A small masked image model, trained from scratch.
Training: cautious_adamw at rate 0.0016, 13200 steps, batches of 512.
Rows from block 12 of the encoder, named by matrix and row number. Each number is 128 + 32 x the weight over its row's rms, rounded and kept within 0 to 255. All counts start at 0. Numbers have three digits each. After the name is the row's rms in percent of the matrix's.
# fc2: MLP down (encoder.blocks.12.mlp.fc2.weight, 160x640), inputs 320-479
fc2.34 079:118142136166144076121144099074108100143098134095077124103103078167132141097109117101100169124049150098142140153161074100121108107142147132098156120071105119179150097100081076102143147118155119132132070116161126071048136108118172144073132131098176149142146126119127146186134129112098117119113124096149123148254167130101122124158053125136150149124119139174095150186158092108120084071100118116183153136125108138180132140083108095087176089167127070153143106172132108121124095070125138
fc2.35 070:126132133135145109131133134137123099121139108151182065127141168157162127138074116129168177133148131110132139105134116137199149128109118098121123131130145120134143129141112146073179186118103115130130173121133127119255129137113136138179133113162117137122128090161162136099141113129108131186109121141131156111148128135140142158116148152119120100147130122068128145135199124108106158190142128134125120248127084161186162115159146115104215123123129114150134200156138146142147166086199120
fc2.36 100:142139087133132104152108105138140125189128067137161162137123165086164131121138145120174106179087103121128111158132118160060165140102150111134121169196096140123131178111128095120103137121134132129119130115141146133107154147126094100149146138199155086122116127089129154185120134122133124144120102087145091119106140172104127106114144121093126134157133130159134105156099082210176132143118133084098134102141147107150144150150149197160102137102131215128154085113155156134149150099111133
fc2.37 101:131176146112149186125119186149179122173125233129123156102126132135170116128149170127150171136133191124099141099131121134119091125199108131107142147094171099134097128111126129150115110147118115136129135154127100115086113226123153094165101120085130174114131127133120160056204160158141166180136163121084141198162151090113091138139158092097112087201090107150179137130100158136156208173135100171151206131096111137105127131160124181161149185151102150120137188181098140117105162188150095
fc2.38 038:111151120104160119104143133088100134085109123140177147145195142137065116136126109117112164094164139153107078118143080105196120122136086122129139117147132104107120079091158108131085208140172113076098152092097133126178138125122114132106139130152121139135133121137140121124120073129111138127117124098105068172173085146094115130089103086145135130145117110097104119089143089152136146154084126105105123153109110106160102134081121129108122103141120136149141067225105144095130164081115114
fc2.39 086:117162118137134119102105152105123085080092133150160046076167141122229126118151132111144180063119095151115130098139132117190115179138126148137132138116111116114124086155095119144124109133088123138125157141143112126136155108162154114137121108068112111113188110150144156141180131106171164147082165097122078128132170122104135170140072138137125112102107157156112164195143136161106039113092125182159156143125185071137164083126215095132242093141117086081146161162120130138128149110151110
fc2.40 088:118108076066094014135152132100043086102102041083150178102110172112135119047095120104149150159151091145136139158145107174149100170106136085079117173178119126124142131144167072115137120051144165154129106114119149101144126090148146136110143147114082119133163090145142103142092141103143119102170095067138115156120115103103138107127167127103130162093131097122085113103115119173150099126096134089067057212142110167102159131128078169164113096133138200148134111146145105104115133090112134
fc2.41 087:128182161162101126116117071154128131146114121189135101107255147104080116154175172162125164097141152148112133123098154151141110119123116143097117126088151114143117154183115064117141143080183124107124167132050125127149094121147119121094119113176148134106133117100227111182135145159087130148168110148115135161133124138157114080152141136161116124108116123177121117204084093120149079102128106087099156192114114141131136138116089110116106086081105128127142135105106163128180078155083089
fc2.42 082:127126176134142150175154069141057091138032062132106120097181130122094131145057085125112145083078149078160118157090088061107138102132146112104166054131122155117161056061093095134127196130098148130129099161114144115011076011118121166110166160136139128135098114140145102112111119120139133120103134130129089151164126119125163112080087082132142163046175121110098059073137087114105113133111152151117097077169174156140148105092149128069099143110169122155096137152164102134138120118155148
fc2.43 068:137132120155154163121119086126030119146163124130176145144091168107180120102168152121126205194248088147121111157154118102158104117100116133072099118176109107140132120156133118113100214084136133099129190101143094140205119146113128125252134117163127150125095106166091099161136131180102128110093159144097161128104113125155125101168148140123132120208111107098182172162168129175136177179144123163096146115133132149166108144159075160116158110098115192141158127237122124132129148058181134
fc2.44 093:125132069169154085121107065107100098078115128138147059117105160149156123145057124097145046060101176140125125125137119114136115153175127081136131027138085132124121181148095167058120076140118127113116089134146158134148163127178158134194135129150135101136114117145107151096065144082131117079130119170131129102214110147109144140176119148185137120028137100051156106164096087135127103128164139144106091094139108118103143126126187148177205143176130103118101110142130143095154151229047140
fc2.45 087:151093180073131029148139232066145106071078047046158106155197168141063141174111094171148135118074138118137141142165128153173114123122127146124127059124095149133123106121122129151132130145122142112141080092199153122106183035118124132117149152110169089141109151142142133180110147092109160146140189113161103126148140133115143106057034128119140124056124145115086090136152101141146064120128130118152139130150145069121136136076153091100126153120132103122057077164144092143128133112077146
fc2.46 111:139148118115115163118101077130138129118121180144126155165174157172165093137136148133138138127154129164097107096135104113196099157121082171145097156151158098139094145137203155173127086166122097175114215119125098108157162178124141115207120104153181207092192190177133148122154123160141160149146093144099118181157081159140107189105167154126102113142085151118123130153144138143139112155101078125103115149086115155160110115185140168165187150161089144142112131173083163115122159149192073
fc2.47 093:091067030088200140128117181155127112165106070112145139108178111118168103144133166105124166111014111182099103092146079089128125101122150117112119102152160117070117107095104140091121048196098126119111117052095145097086152084108178112117107127085142078124136119143145113124126148215138114118112191143128106125146168086142115185113110090120123134150098100069114100105142134158087171126110093155083122144110141138158131118130090183127255079081113154105143095142116085135107126156097129
fc2.48 090:147094108117122116113119145152134108185170125117097152179161068125100119080133162143123000197126152115115107131113104123069151150109131124127113122161133119109131149117148125099101085120082128164130104136126125158107152061135137112009129148159130083120185131181195126157152118128139081117148099149101125046105104149189135192127116087155120144136126115175099114192167179115154194128127110109123111178117132136087086061088138120122094132106132212147125137086109125133083135063119114
fc2.49 088:137118150157031190100118108114127198155044080120139164105085138111094115120134113142139138134140087133127111134170104193130185215104141138135131152152089109111121175185114154135127111144118144117126129117122127140206103177143135132134133127179191095114195136177185150094122119070158060075129072151114087053198110159046138197117080135108139128057123106126095138163117111106150112129139142118160087129124115097102156155106167124127199142155105101146166099171106153107161103164170141
fc2.50 094:159176122158141189119129132131139153183132151097106097131125109113166132135191140125143013153235150145111114121147186047140080111140114180128117220143085123094126201095158099099146156098157129137131109150110108148192160112142129128084119123094089042132146149139139079196157163071164120110108080181114157141162099120133134162168121132187139110147121118160177154104127113163133151104099123156094070165114073055063135125135200132118076096126131183105093118041112088130096140146129132
fc2.51 086:139219141113197142112167102111115166143125098084172196133141100132138144100185097133078185150219086126142133124124140099105125139138139146125133102092172139109144074159131071072129150137120119171123085162105148144025084140141170157110139144115125125140125096103114117180136115109107102179132142139142094182077184195138135093156101130117162165156161139236077144111104110210178131087099141062086121094116157137107136147094122131144056076154160116095130144132151123139137176109137139
fc2.52 071:151147117117112134113134195118146099189062145129109154152226120102091142134157068134136166148107162173131143122147103146008121133108120133144161117091203124137118158176135107164186192151139124184127142144158124081140172110113112146094128120113178112141116192112255126070133157158196108128089136107141144097032127131140106102138086131169134121109108180116209206103175183131122084141142124108138137102115125129097127196166103113159000106146125167111191112112097118130144111141072126
fc2.53 087:123125147134143171131106130079054149095152060097126164151116086116175110118128144076130126140165124135122147103151055182209023143082154139183127168173075134114135201078140038151105138145167116149102140140124115191119137175135077143154104135221120153148134133153003130187117163127158099089176087143134122168084114112152128152170122106063126118106147131141126176193077104148164113129091106113176194206136120112124119094106183119145172091170109132094108109077134060116126139107074129
fc2.54 076:126087098133137128119144177123127147086147127117112105126255174179106134086069136090137125127137072147113089109112154166188163147136145127114103103152146135068133081125191182120125069140091141148117141118146129104164199065155173128187129135097110084129156130145132125145112102116191178118118112144131097165134152171083153146172143126135125132097143123133079166132134084155143114135115122193079061191148169096164136154125137154164126153118150149152135160145130121121058201111117128
fc2.55 092:131079116069124135151115122131048082111193099139176117223129192113109134128076089111160105078153090163138125136118074143096132110115129085124123048187146133170121137143103104055123163124118138101125202133078134108176153115120136129204134124174134092133112129106000117085124080121187102107083135118118140169149117099156135180140179105135119105088123139078114121115099091072078144174117130151123122194135167120114145102172099146128181143092113143126106168117117104121117126123159135
fc2.56 086:153182078147189129106129147170101124155102075100175140125108094119135147143147178151134144093133135143119132106131140108129126129162121062128163074100087134119122089120108116143124149138132123103117073137189120130138160129161166111131121116050066030144137103101216159112090132119203182168139150123131108068215143149129120125118132141115133143174085168056082059126140116237097137131128130105110103102138164068072127056166170163102167165112128101096098135198118051124089165176118114
fc2.57 102:098129114194162056100115080098075189122132126146124105136150131102114124138126176153129142152177142170110121113144205142171073179157120096134103154148128097161102193175133148155112087103189124134131157159163108177160141169158127119131120102104145143107218143130090156177124155195091162127132154128118203121096121136119085157140183117138115100099085147106111185169165153147163123145186128145176125243107128133148127143161142114172174124218114089086152133108104175113146168142100123
fc2.58 095:129171131147087108117151128117133088092047150133106178117093105112146132169098021095110201072173067115146140123099151061167154098139127137118133051070148116119131074115152113143181093103119128130106077104113109086106149005073083146044145122078188135123125177083078189134122112153112105131134132107131149175080143139174136090099116135227129122113146135159095109071087136095070044115112122104110159140133110142119133129096126091115103140118141095131140116101125149133148114170156139
fc2.59 079:126133128137119095108129134170176176120083064157109145103123081080128114185105151118109073098100128052146121129074170138051185099167122111109128135086197116131125090122114094163095037147173126087112158105163126120108094112114127104058133110081067137117092103117125123145156157169146107118094136117122112170146151154106140141101130140123115116150115132222183136082092115102149117135135152171153141040127109167113132172087119096064033137117124128124079191088118084107158148138140104
fc2.60 075:127088144114133136107096124141124116134122140161133199076119125109116117141149123111126194154174094084116131141139138100068109169172123147155118167083142103119136064154104172149130090177127128087123084077134143155174116153132105112077155115174202130117154142185071110090197122167159153094128150147130135101111100132107120122127170137115133095111124095062106131055152109057138138146155158138129112042102096113155104177109114165131048077136135123151114109157135139108148130148132113
fc2.61 094:125145140096181117123143144097087197074146139154157104079175185140138112115119119175117235128144124176114110109147196155101112118114110097139101138148073134169106084103181164155130158138075110173126165099163110144215159085140180119185125120134169144103149205162104132148139108154096140062148117083128117090084075127156107084172206131154128127148123121156160094160203112100093060156150112156081127145121125138169127051167114119142159125137114104103125173174119152095108170112124104
fc2.62 100:131182135150110144121144089152156079139076152131176133042107142110144119152158176123153207124151146113146124125121130118010136122105127121159139088161155125173153133165117067146116160099100146102128093121118118127121090131125086125067140117145100143135083104086166124099175153133098095142081115132128058051188137181117135089077103140106122130150132066110158129114138070159154074148110125166112157069144165146185111148147146089110062121173148207127139168122147124138165116150086114
fc2.63 095:116115160096103133116123148146155099171077228183106085054131132108107109099150136141075141141201132152099117121132203069121108121131107123144123122110139099140104093104169214155126079110162108092114134132086105149120152097161131123136120121005195117112154174178148128146117138200192138116203124177084172123171108107104105183127184145144125112163119135097196121122210089094161089118134130171151130120114109122114119146163154213123053141164123118120132141150094148107101080182147125
fc2.64 089:138156130127120107130143150088025128021127183078084025164137134105160115145125144125092105109131130164119103141139109108137107111105126144158096124182104110146114087139131128127151198057099115118141178152161121089167169122107157122223130104101111114111128161171146148127183153123132150139160160083127132114242138107128112113138156136118114133151133126085147107122218183215151134089145081146088158177107178117138101069207155111122167139165108160101113156161107146126068139129109099
fc2.65 097:137125120123096086141130103116190163107071102092140116112133127114091156144057139116116049082187098134157147147142125025147113147087134134139157134104124142097130171050102087111114122107089151112135048123134143153134149151068092152079137138137110121141114076120194156110121146113089101089122105178135111103180096101114152138086152100137126131141140076085100145060155108108093036092118146181130121120172069116145155121074144136096107160149154136094088162069132129141128060112105144
fc2.66 082:107109139082100062130101164147175151129220128116152075117212110151124116109112101124140112127128111138120116110134147117137038142109129125160120074074139117115111131084176115073142138157108121108125176071095128181071101180114107121131100128066168051124166148111181156115112110151143144142154088157129112160054157087086125125132120148135128122143137188150095082124085087078136154086099115122175105177148136192148139097060063198118104140115142146143120160192127068140150087159112105
fc2.67 094:140138138150227141146134115169104107154110172132107134190095175098089147101084218168120159093114130136124125143150198144076109066118150099125141125174096128158150105177120161107154076145122150095130043137121139131079106130160119139062140132099065095152100129160102126129104090127101115165163137146145164093255117137190125131087119110121117139140141066156114082179141100123165129150112128101086139148133176130149085123145090145080158102133145127094133103194137099134108163109110140
fc2.68 086:126169114144155166130136170142070143144095182110111171030118170143168130153171182129147101102130149109126116129126126212076132100184127113068134162164134122149114135163114162110120173151188109096116029101124115068146105155145126138182133112124127179120109132102183134179141168172100100124135103089110134113187142132034113074079168130080120128118124123169093148083186117086126078141137136163123083136110140136169103100130149174147145122120127097168092103099124184104125116166129125
fc2.69 079:147152109120175121124135157088082153189135094140112123080251165078124122137088173133134080116174199138102133119099115095223151138164129134120121197193129146105116079153135144124120118131119118110123152066115135162094171154167128117082129123058121087136139181113246155109148144169133172172134143128130150176097145115128125125143099100137121130156119148127127175169094122076133104081121112108141196196118166107110139096103130141065104165131119120121125101155155124107116139130119142
fc2.70 089:122136097117188081133119158148135143160135122128190083157163130105162093146098173148160178069104101147113140122135104121170142175113128086134129099147145119119123062122113142118099137150168124126103206147092131174092148189178145109123109128141127081134148112175050113139153123129157143107149113164112146157102146120109138088119136145086119133125106122168178048145172156191150214181099127142210155169138150185162156061110121206142162179133124203118062148129125089149100153130140131
fc2.71 094:132182148123168184130119073121130144134128112140118147122080170108089147128118082102134192137255091146136129125162179118091055155123130163104139145140171102130129184150152098102135177146204148121133187135119113185221083142138137138202134121132100166130119109167068116179103094143121187102110118131134093067191121236163133112140110156104133115068131139139194142104131149211178112122187135150093134132121136186133141190178136124121108086152126130078100085119110152134152155142113116
fc2.72 100:129125142090176124140112129104118160162080151149159116084130108135149103122098168141132106128115138168129126114111221165133106178157104189111120164088116114090095130138145151125135105078128114110098086141130106138113166152179096122104114117138144154113159162102174114193113137148121105130204107077115130195049108117128110094158109123168138118125133103089078190142112129111143072132131112127124178170118158071136115139091146154122122098169103107134123096081098140122124175118176113
fc2.73 084:117163127084181159158128117165145224133112133152146031108183137084172110171118216152128158106139169174102112116117123147085123152197122103135120133156112114089110241090104123115098151169113138085135185146091131156117125158183149104098105132154122142127228104154132092129153139111076143161143134098107092089149110146100102142102170135157115139117111090093105094126110154085101154126174108166086143141108156131187131085141176212187234154119106191089129154136106146151145145206126115
fc2.74 105:128151140099132107115125080116117180114082187093096163160177085120100150121101109124089113070138172144153131136118073125091166029100145115160178080076134132122141103110113131107154112129064139168122125113160133099095134093148105156116153149100134080135069179068166147100100095126081156149078133123140142088185150112131153094126065116120128173091132143134063100103124117160146127102132146077156168084148132081166128154174063052071021120132154123103151145156122107127112129080045127
fc2.75 092:128138076095179131150143144137114127123175083188182120116102118164100136118111159141134089146087152151120124111081065095049113107112143166096133097131133152072138130111092115138110132109108153083127140096067145111081100115099125132176155164165068135150074141088020130170099088117085156086105092103133163042064112118167141154156129141118116144094133130169133064177145124150126121155124137068096081063150119161116109099163084112139131128109155173131112114129124124125119131105108129
fc2.76 110:133147078138132084147116042098118108119078124095085112132107134127127150121109134123114065111146096099156130138099112103126102067073147143138130125089094132141163145129144101140123148093121142168132148105117142154125128083082087169109139141110121131143115149125152109077057121114126116058061084136156108123112105080119170124123154134145139129135135071143147090129129091125126063130113152110113100187141127145183141161146096102113053043105150118135100145046130103112132133087134150
fc2.77 091:139132098135095147144134107147131151139137131138152193140081088115135130135066154085126116150150139127147117153137154180092133149084153118084133123153110152131148172102127095090134036125122131143105137071120152140136116154108077125089133135208128136124060159123107125133080096117059116146121070135128120084077110123110146120154110113120134154106152146144130143200107107076171140169076155092107107100154130083192126143199140167199150084097139138110122104128154130107164105100073153
fc2.78 092:131183148087145145116119158154079125122117095139141122166132114131137110157191116145109149116158154118122124109117122198051168110186117122126125156093212095155126145162159142118156139165152113146102161160125109145123137145138149103165088117151168152110139157131150127112147173155145126111176205157118150133053084156158102135166170141129110107112116157152185128182129132123176168137151098141148153154091203131131124211097134183228115167111088053106153164120098117113160185158159092
fc2.79 085:122109194137126110082139218124134143085187121136179052138255161125126128112147108132146099155075140115120126133124156194247156104205133136113109136139124128140132095143138223146139114151099132085130109114165141121127121189136224132140142121116102134143119110172184147176164119123109122196129153113124148149167122100062125140116088138115134134113134133134111102154115137089127071123072143096126149051109152081111125125152124155151220121120126097131094154153156095130152117174105129
fc2.80 082:129116131204147148129146084144121146170115155158083170150164090157139136068086135157114053145045095156129130122133097148113126086117140148114134166054104114078126128101115150095106103133153115178122075145121117089048155170096071153096134129043095107141107131078146140133074110155105049060104080183120163095193140097147120127164088136095134147099117107160159147072090163163139102096132133129116058098140131161149157194129147150158065080107145161114078164035101114115123110073132141
fc2.81 082:108156117124095176123124056125146111096184119113116185157137115074133128131086110125100064087101138076140131146154134031157150083134131155132142086083103129102125085098098134154103157156166113067104088101097121142070116136152115120099133123079119212138055068143199201099081059098118140117139112116111151157120084095150110116152101125150126143092161177142182094068133112145138149086092147114126157056131124161071126146131185120115103123068142087118115183172132116116115136122181137
fc2.82 085:140132168122143169162144116118109080112114143134089143162111115152117125113121114164124080152100138141117142118132169113018113089141127094097138116073187129134120126157106095143147170116132120139115120084123131140029052144174139136161123115144112060134140200101116171175121129184106100127116133094152136084068127080154108132146099102153118110111119155115134113165165114122150054129128101125115105079137085123177109211084081134153057076101156093154103083129112185110102173119111122
fc2.83 085:158152122111136219117126156156195108237072094092074194165064126129149150106198167130125139183137080153124143128185135152115126129067140172149145175154086127154119136140105084213141164096147146181150124161166128161124161115104116145007137139096160019146131142131163112110131141112157163162131136126149145136132168128125142129145075129117135101129115133129154126164137129175137070105130138102157143119133130126062146162115111052057063061097116155077128071112132114157123168130166133
fc2.84 101:107083098143136152131117127098106160111161129118112122111117154133213084112179136157157119120119091185115116124122093164185165143193088133110096098088170120125110130138162135106125138126098107145146186153199111080161123132143134104187110112103126124122177124096189106113117137157150134111101102136116115155132124145081114153138136145119115102173113085071161068085107149047149128140145113157146144135118115165152137137058124132154107144139103149093111176072108139135124150118202110
fc2.85 118:140098095117146163153145084143082088160083160142111064091133111075132157113122135138119063133113138122140122150109093066027139103073143134146162114052123150128164156115130098115118139094118157114143134122063139091043150051127115133142162150146100152147089153095158101085117116113162112058153115110144125116155098132104150096124084112102137163095144065156182110081160139114123053107129147149073139073167123125133116093135119146078036115086160154107130116122121096136110091124139146
fc2.86 087:146162169133178117120132059134123126158170077117107143126084149141042155133141166153112093091155126115154149139101098104000138108116140108124151065064081145196155170120170137112119255130110131188125095201128143138103096097111111173103145140147130179125106107104173100131137124072106125128112088171163132054080140128167142077176072132117139141134138121255059102168097114163166122068118154135157062125137142105133121138119168115111024109127151117162123144044135155126176159108137135
fc2.87 091:145056137130151157112132133157112115073167185172137023184180090169163111098143135139149165115149149151118139099114078097138121158139108099067104095120151109126127153146154129068149209112115110126130159138093104089059125122179183118204119137142158159121109193167095146120150173164099124096133139150100112137161118211160134157105146119114115113143107134121187140169139166109098195090140096176136138162102129159125117091129106148113225121133115126146164169137097143135082140193129105
fc2.88 082:114157137115109155123156102164087137127139135150166128110195203122065125146163116161110160115255084142120118135152118090075153133177117145149120134128190137161117138144135149139157174147165126124150090135146124149143148120137162124117117125151186118118173165127219113082152107135164110151145158144135149099135122158150109123132164124151128138106140158088179120151190104112130081105152126124101082140125117143169138148167122171162076138114130145133118196092149211143192109178207120
fc2.89 088:127123154136175171136117097092021084095079166128123076116090133097077125117073125114103084084130175142127097133084142068080079084071124092088119121147104124148126151117137114129147161099177114152102088136133094123078162000139112150060119120054105116123132158098104153186105124159127148118075130141119164092158073091174129164140129108175123122095115146132154096212193102107100064124166119152153119109125120118187082135138133131117091143118138093105131169087097122125094140149154117
fc2.90 088:120137105143131180140136110085124125154151146118109072080255151097129105128147085141138059200173102192114124116075150059149132078172096186142106118113168117099090165097122150114134145154091116148118167143178116108158104169167178121190119129026144160119115153161115151131154124165145162114125123137120093093032135102133113160154161106127120115082106169087163159166132157126118139122096119180110140137109119085123134156174163156093083116107128157139114183117071220150104164160082118
fc2.91 097:149105081131134133154140137103118132074121122157080196160135082131128153125069110122136044128099166133157124165097154147140164083112148048107150112090089150130134052115149174094133054095101144101113106169158153134106090061105044138157132152106125091127112129133222109111080096067080180112130140186129165130135130122105142166102123104146125161123150091055112064078093139046188106153156148172148090139148151104128110177058096100094085132095167144140118111060130089124110153081099147
fc2.92 099:136132137155134146107120128108056133159093038128142132107175149140182149143154085149100193145170109137116144110132193178134141125149116119147132146106096130158110072148163107124121153117142114120116107171170121120110152125154128127160143117020159096124175197067129104074125183177125112119073182157122139133142187114127141171100134150149122131119138182111148139093109092150092066124135114153123110120124090100129160128122126187067106103152138133126123159180117101121109132129184136
fc2.93 084:115100077100165087125120178168170136109141126168119068110096184124193107090124166137168143106197116161103133121142173078132135136166116152137101061112121132142110159116096180100120133091126116152138217166088112193180152174137163119215100117149166117111175056156092107152174152150140141169160138155098112091087141109169132151094235144090129111194113121104118132126121126177129214137163097158108142090113123115107135079161160173153160140128106093123145182154132184149111128154208096
fc2.94 098:113157083113082119078090177092175136127154156125122133098100147134103089151162225105116167058169173150107148109147179138093117098113110181136102168128206110140114221126160175139144051076116104164115111125139098147137131115162136123175123094129110173103111163172156124108173099207156152161180170113109114090138152146110114080156166131094108115125098109114135158172143143113128145124153103100165171124110106132154128145154162165137126151150118140086171088140092160151118117161081108
fc2.95 077:120129153137085171136130115074146115134044144095133064162149157097156134074061078142145172075139117155151181133093114133153090053114126110132158140151115143135145120116098103158191195092115159143167132162065143096208135103092146157130148135163117050121122134164178108109146146126132046111138085034159117140050192118176139098109105090085149149110136088121126104091092176131068103149131126085110121162158169106110162091090141067106127097100138038098166148052154110143137126108118154
fc2.96 099:101039114137123151127111109110122121145127181082094068168154230099114103046051157134157255160133107065117118106113127057104096161206124097135112147128166112169113139134128159119108178141141121157117131150114133096069100119145164112190111109090133191096139104136063096065115141171154143101107110177093150155108125133137111103103149106096129132189113162026121127141099109053123139144130139131127100166112139108144117114125160165142084125142117059147184170106122149139155086211177130
fc2.97 095:134077139163117126158131071102063125137105123144104143125000100152160135134144110116151178176153061078155146132133143120063141098137134145107135146160091142110146079143129098134126136174137140113130097125123157112092072111064078153096138139072135121154094135082042116161067095104147125097096078134142127120166118174111175088148094137117128130124139107159126123131123126172121072120134147132049069082153134142100115133143070041063145062127160087141172079105152088136103148145069135
fc2.98 103:131133144160091080150152040080143076147117057115080176071101152094153130097141090121099147146070133094151111149124070079195118126134126165143135136109173149140151128120107123176097129096136138115162115098136128116046116025140128137145168146092120096159094117061160106195091110128096117109121068086158110151090157086126145163113094122086133158087134128134117100120130099160107032094117161090065121141145082169120150134125111161085137077135133168148082080109154109127197084154133138
fc2.99 181:176133143112132102174180137141169141173166103181120109134198168085126181139111144157160128119078132156168173181160137095120087126143168121179174110121145167122181152124135151178179127146161175129188159098156174139105143130117159184141166182111123126187107182160220136108127159142138143142129155147193164137159172126137184113073091148117178186150178159143156123117140174151136143169173166161130125141185105117118192134171115152129110165116181108115079146184169142168152117144148192
fc2.100 096:109095173205162145146131119138131146172159135173079105136203166150160121089131097107113111199080118106130123137122142172164134119158156156109095150167137113139134092198099147102142208135140127100161150208104138157221098144127128117151130108061100134123121101121105099161146147143118159132143119117130140115101140126186137178195210168105110107143136145165113129155149170117183108118152131139177149254116127164125149166156109123152104125134132127137163129132144154109112132169160130
fc2.101 070:131128122113084045119102137159140157080051153153061081105041053125158128165114136110105133082081076126125141091138178120102063109113139144177146112097093119114115104096129123141133083148112126179097103179121118150043121149101105151064072117105126140118133099103068130132078121088149094073143148167108138093133101125155130049160133123109118126172129077069145161128146112069164123125110131149149113130151165129162135109110160107130097117165135102112140158111102109115112096184089122
fc2.102 081:124133188119139079158128159137075174104164149110133061072140083119097133142115172175157109062139143106120123159126142098178145180133132100105131121110097131124123198091159085142124058155106123132120161107181127102110180144177089115106120129214165143133161147160159141128130177082156129096145068122127130131154123143113130133115114140127126139135140128141143174122183151108103145107097120092181122158140145102171124111116202162166089162143138100111069110117127113151140165147105104
fc2.103 091:133150140087142165141144077139129121096100125178113144197088123116069162121073142126110122116114144095156140144026147050080109092128151130131138095112080135141134183174118099098149195127171152094136115115094129139139119071124076152081147131171060123141110059088087067085157071104052128081179124091151133089056130177128137053132099091159146137111165119168093127113020172153134104104084150126155155162133126133084134134162179120087081113133142053161152124054141083148101125082117154
fc2.104 106:140135130137171127126117176169145136072115142151100141165106099161100113118099119134122060122108149119111110114075127126163205102194108119094119170127119098181115185137154141141154204088165115145135132135095098114166116102165111120085109117118107093109195121096120140111186161160117115101130132102109114112139144103171096140186176137169115095160107136126122181101099139115122171156172086103114144142105125088114137093050101154134084138134094071112155143133114135110110143064209105
fc2.105 098:131098107090145115097096196142135154101126164134149123126131118151195113123091115112152133172107140128113113130178135189153111170128113116127097135139153097120095167144129188110110055119176093097106121138099115134155231173189181095162096108127157131116165188169132173104111158208159131138150137079108093146099094119168097143134180134124116103140114122071159150164173124049150194126146098109197130191100112134116121097150096152223183136170098096148126147234108142135113125171147119
fc2.106 097:125221163051172186113121147140172117133080101095070180173143156141066116122163138133120252145208108145129081123183153088186079130141105102185116123125128121134117155125187079121129110144152118154128159168130128117190162086161136089129109134183141215125206100141098142120123130098081137150112156156106091142061141178142120130154167113164128132123122100114136112142188089159144131129157110069078109185095115143115143165171111188175178110127094135163154134183122096128165126184100125
fc2.107 094:137020171114034122137140131169055127122130157166125127150204086134117160113136073108119132157148154122148110135146140166018147148119144092139139179128135129122135106074128080065128216079102126130136119115167136168090133122157095130067127139079156043145118152110098161126124131082103114096117137096151113050061127118159144195156137094167129136113136113090127126125129123110111142085075128119123127163148139102112130093046134112108109096094132123123116186178162120094118104071128159
fc2.108 085:130149157132163140115125137119155133085096090158079086104148136157159128177184113129131056085113141158132179128107099095220096145148146142152137176110102136165153142141108094116163098111124143153137115166084118122175093145125173159216126124181115173152153090119212100087112143066107097172115099107146136117138149118150142126118128089103124128063145119183098181141093111111117172090164143070105110128147138120146158119106167061106119122125106102144101083104167171160225087171106134
fc2.109 090:116149170120106145111145108109088118126191102130188188118105136163099139121151062127115114135198161073143103148131059188061157154116152117065146137189115129085143104142108094132134225155097142055124020047117138104178099156172145141081124135204152101131108155163088143110116091180138123112172130105155137065175122141077148098127099106126143122120164145035134171081111097103118134109084155133134137096137081161106121141124124091101042152068146122126085102059157116113119170080149172
fc2.110 096:105110059167142130120121127152135131138187138162118103138154124081163105134166093159139112194095152147107081125164059195058146157128121116096095215188082122148132168145115055127128146140105136087127126082096118100173159160171173101166135119106124053125141158163080154103169151128185159107139112065135127079138121167096103134163102165120121130156119147089131094124174181166145146121110092096115157175133164144173131063163146144133225164086124176148143079211117118106129179087075131
fc2.111 100:123102099151120077149115137110085142114139067138160083082173151132047137066131079113137112087060111144123123151122097151069167132114150074074158122098133138154149082176094110154139155116052149125120147155095154071116154079164121131155167153096152093117105133066022104147127060101147120107137077120152139078092116142137142080121095145080129144063147164148150100117146110082127071105102149057046135106157131154151122066115072076101126151179153167159098108120118129101129171123092103
fc2.112 092:134138152138097108119149154102167212083191194121108151162062127146143133131122132136133134134194111146118132117148164204197160140132125109105137240101132120144124116107118125103123104171089145157117107235098137125110093198115141125168124119116139168107160151117123090145183080107048113180145171110125138136071154139157115132115077132077123124140133089114136191122112193126125177125131123103173171107112115178118133083112127165172151157143116122132164129149134094158144111151157129
fc2.113 263:088114105141120120081080113100105134112129114097083152166078094149102073102121114114083104131127129104072074071127138101159142111113092100115077120132089072117076114119137107109078130135122071143073135125121075113161117114115091069135077069127103127075115119101098120102084099092102132094114119113086125110129054125137061101142115090108073086095078113116095109151123117145106091091079076082134106097075134129156063128103120124115131148121072109147155079128070090062093146143104065
fc2.114 099:122058119174100084103126167125030099053126057133143079142133084138125121129148130143122210107060152101139117136137138166088085143097123079141160115117081132194141113149116114104112065137066144068136137151133139089111108084119167134122135140184114139140131160124096099096093071094136154112117158134141107085233110139130126131102055116131120112095147104153075067102087072111160095076108135104098110161157143152161111102109160082142241161118128116177120077122140075093166080097067136
fc2.115 099:126144094071149131145134151101098139106144147133118097089136095108116140090065127129106098112112134101139112156111063088216117103101163113107131092139107147112160068106062088100158134110125160110139122088071140119143103076059113149102156142162078095121107094118043073101127062107092119109124174070139118187146104100102128116132115113105148153101139101153061108127125168089116094144117152086154116146159147134146107072109069103123176157093151090128134089134134089107130109088082136
fc2.116 093:119157140136075159129123063125146108203097106204130124119160135137090102123146087123107056141168124106101115109069152165094150117140110168135132156151145115147101130129142126134100102107179134143125111154076115128098109155153121100014125135078190108103162196110161120150129121145141037099136093128086152150114118100105103136153105114185120113096117100098151151119136118143153063100150117098124122106116131149140131141097179135135066162148123151116164112041098187132152132199171099
fc2.117 091:151129123077091086143121081099095131110135120116168176163084121139105128163080094111136115161178145086154151147125127095215143143121126101109137078110108138135144085108143132121117085114106135073144180100142140161097087143104123152146140149187106183154114124080000160161074120121067165130046131161129145216161093178117158167131176139149131128114154168228143091097112183146125097144115148130082109134150101131133119138107057112111140130172139205097144155052141074114123111105154124
fc2.118 094:130106069141162172117116164145215115071062078133105132104193097102137111211156096129128167127091099108112122111110130153102124127126126160089122190056127104136120165181146098131122134187167112128117219122058120114129132107094130120088115109101125104127114115132180157053166116056138117145130073121118081121129129127097133173112075120166126114128112114194213079070118133152152132121155119122147150210121093112141130180180206141152219110076113142121155147187126083122119078154156129
fc2.119 077:131094102093135158130128129156106150182174127125077142112143121091075120129155108138116108128185146141111114134137134140014092148176097166170130130132121122194105220158169175156135191155126125118118125126160130167135111152136136110114087122121161121116174154148128146083116178162149143119141138134133093122087095128086106156097210113123126133209132142112152094121112144095198143090176116167143151135096096085175110174185172195143065120148116117133150157128095193104163091111133131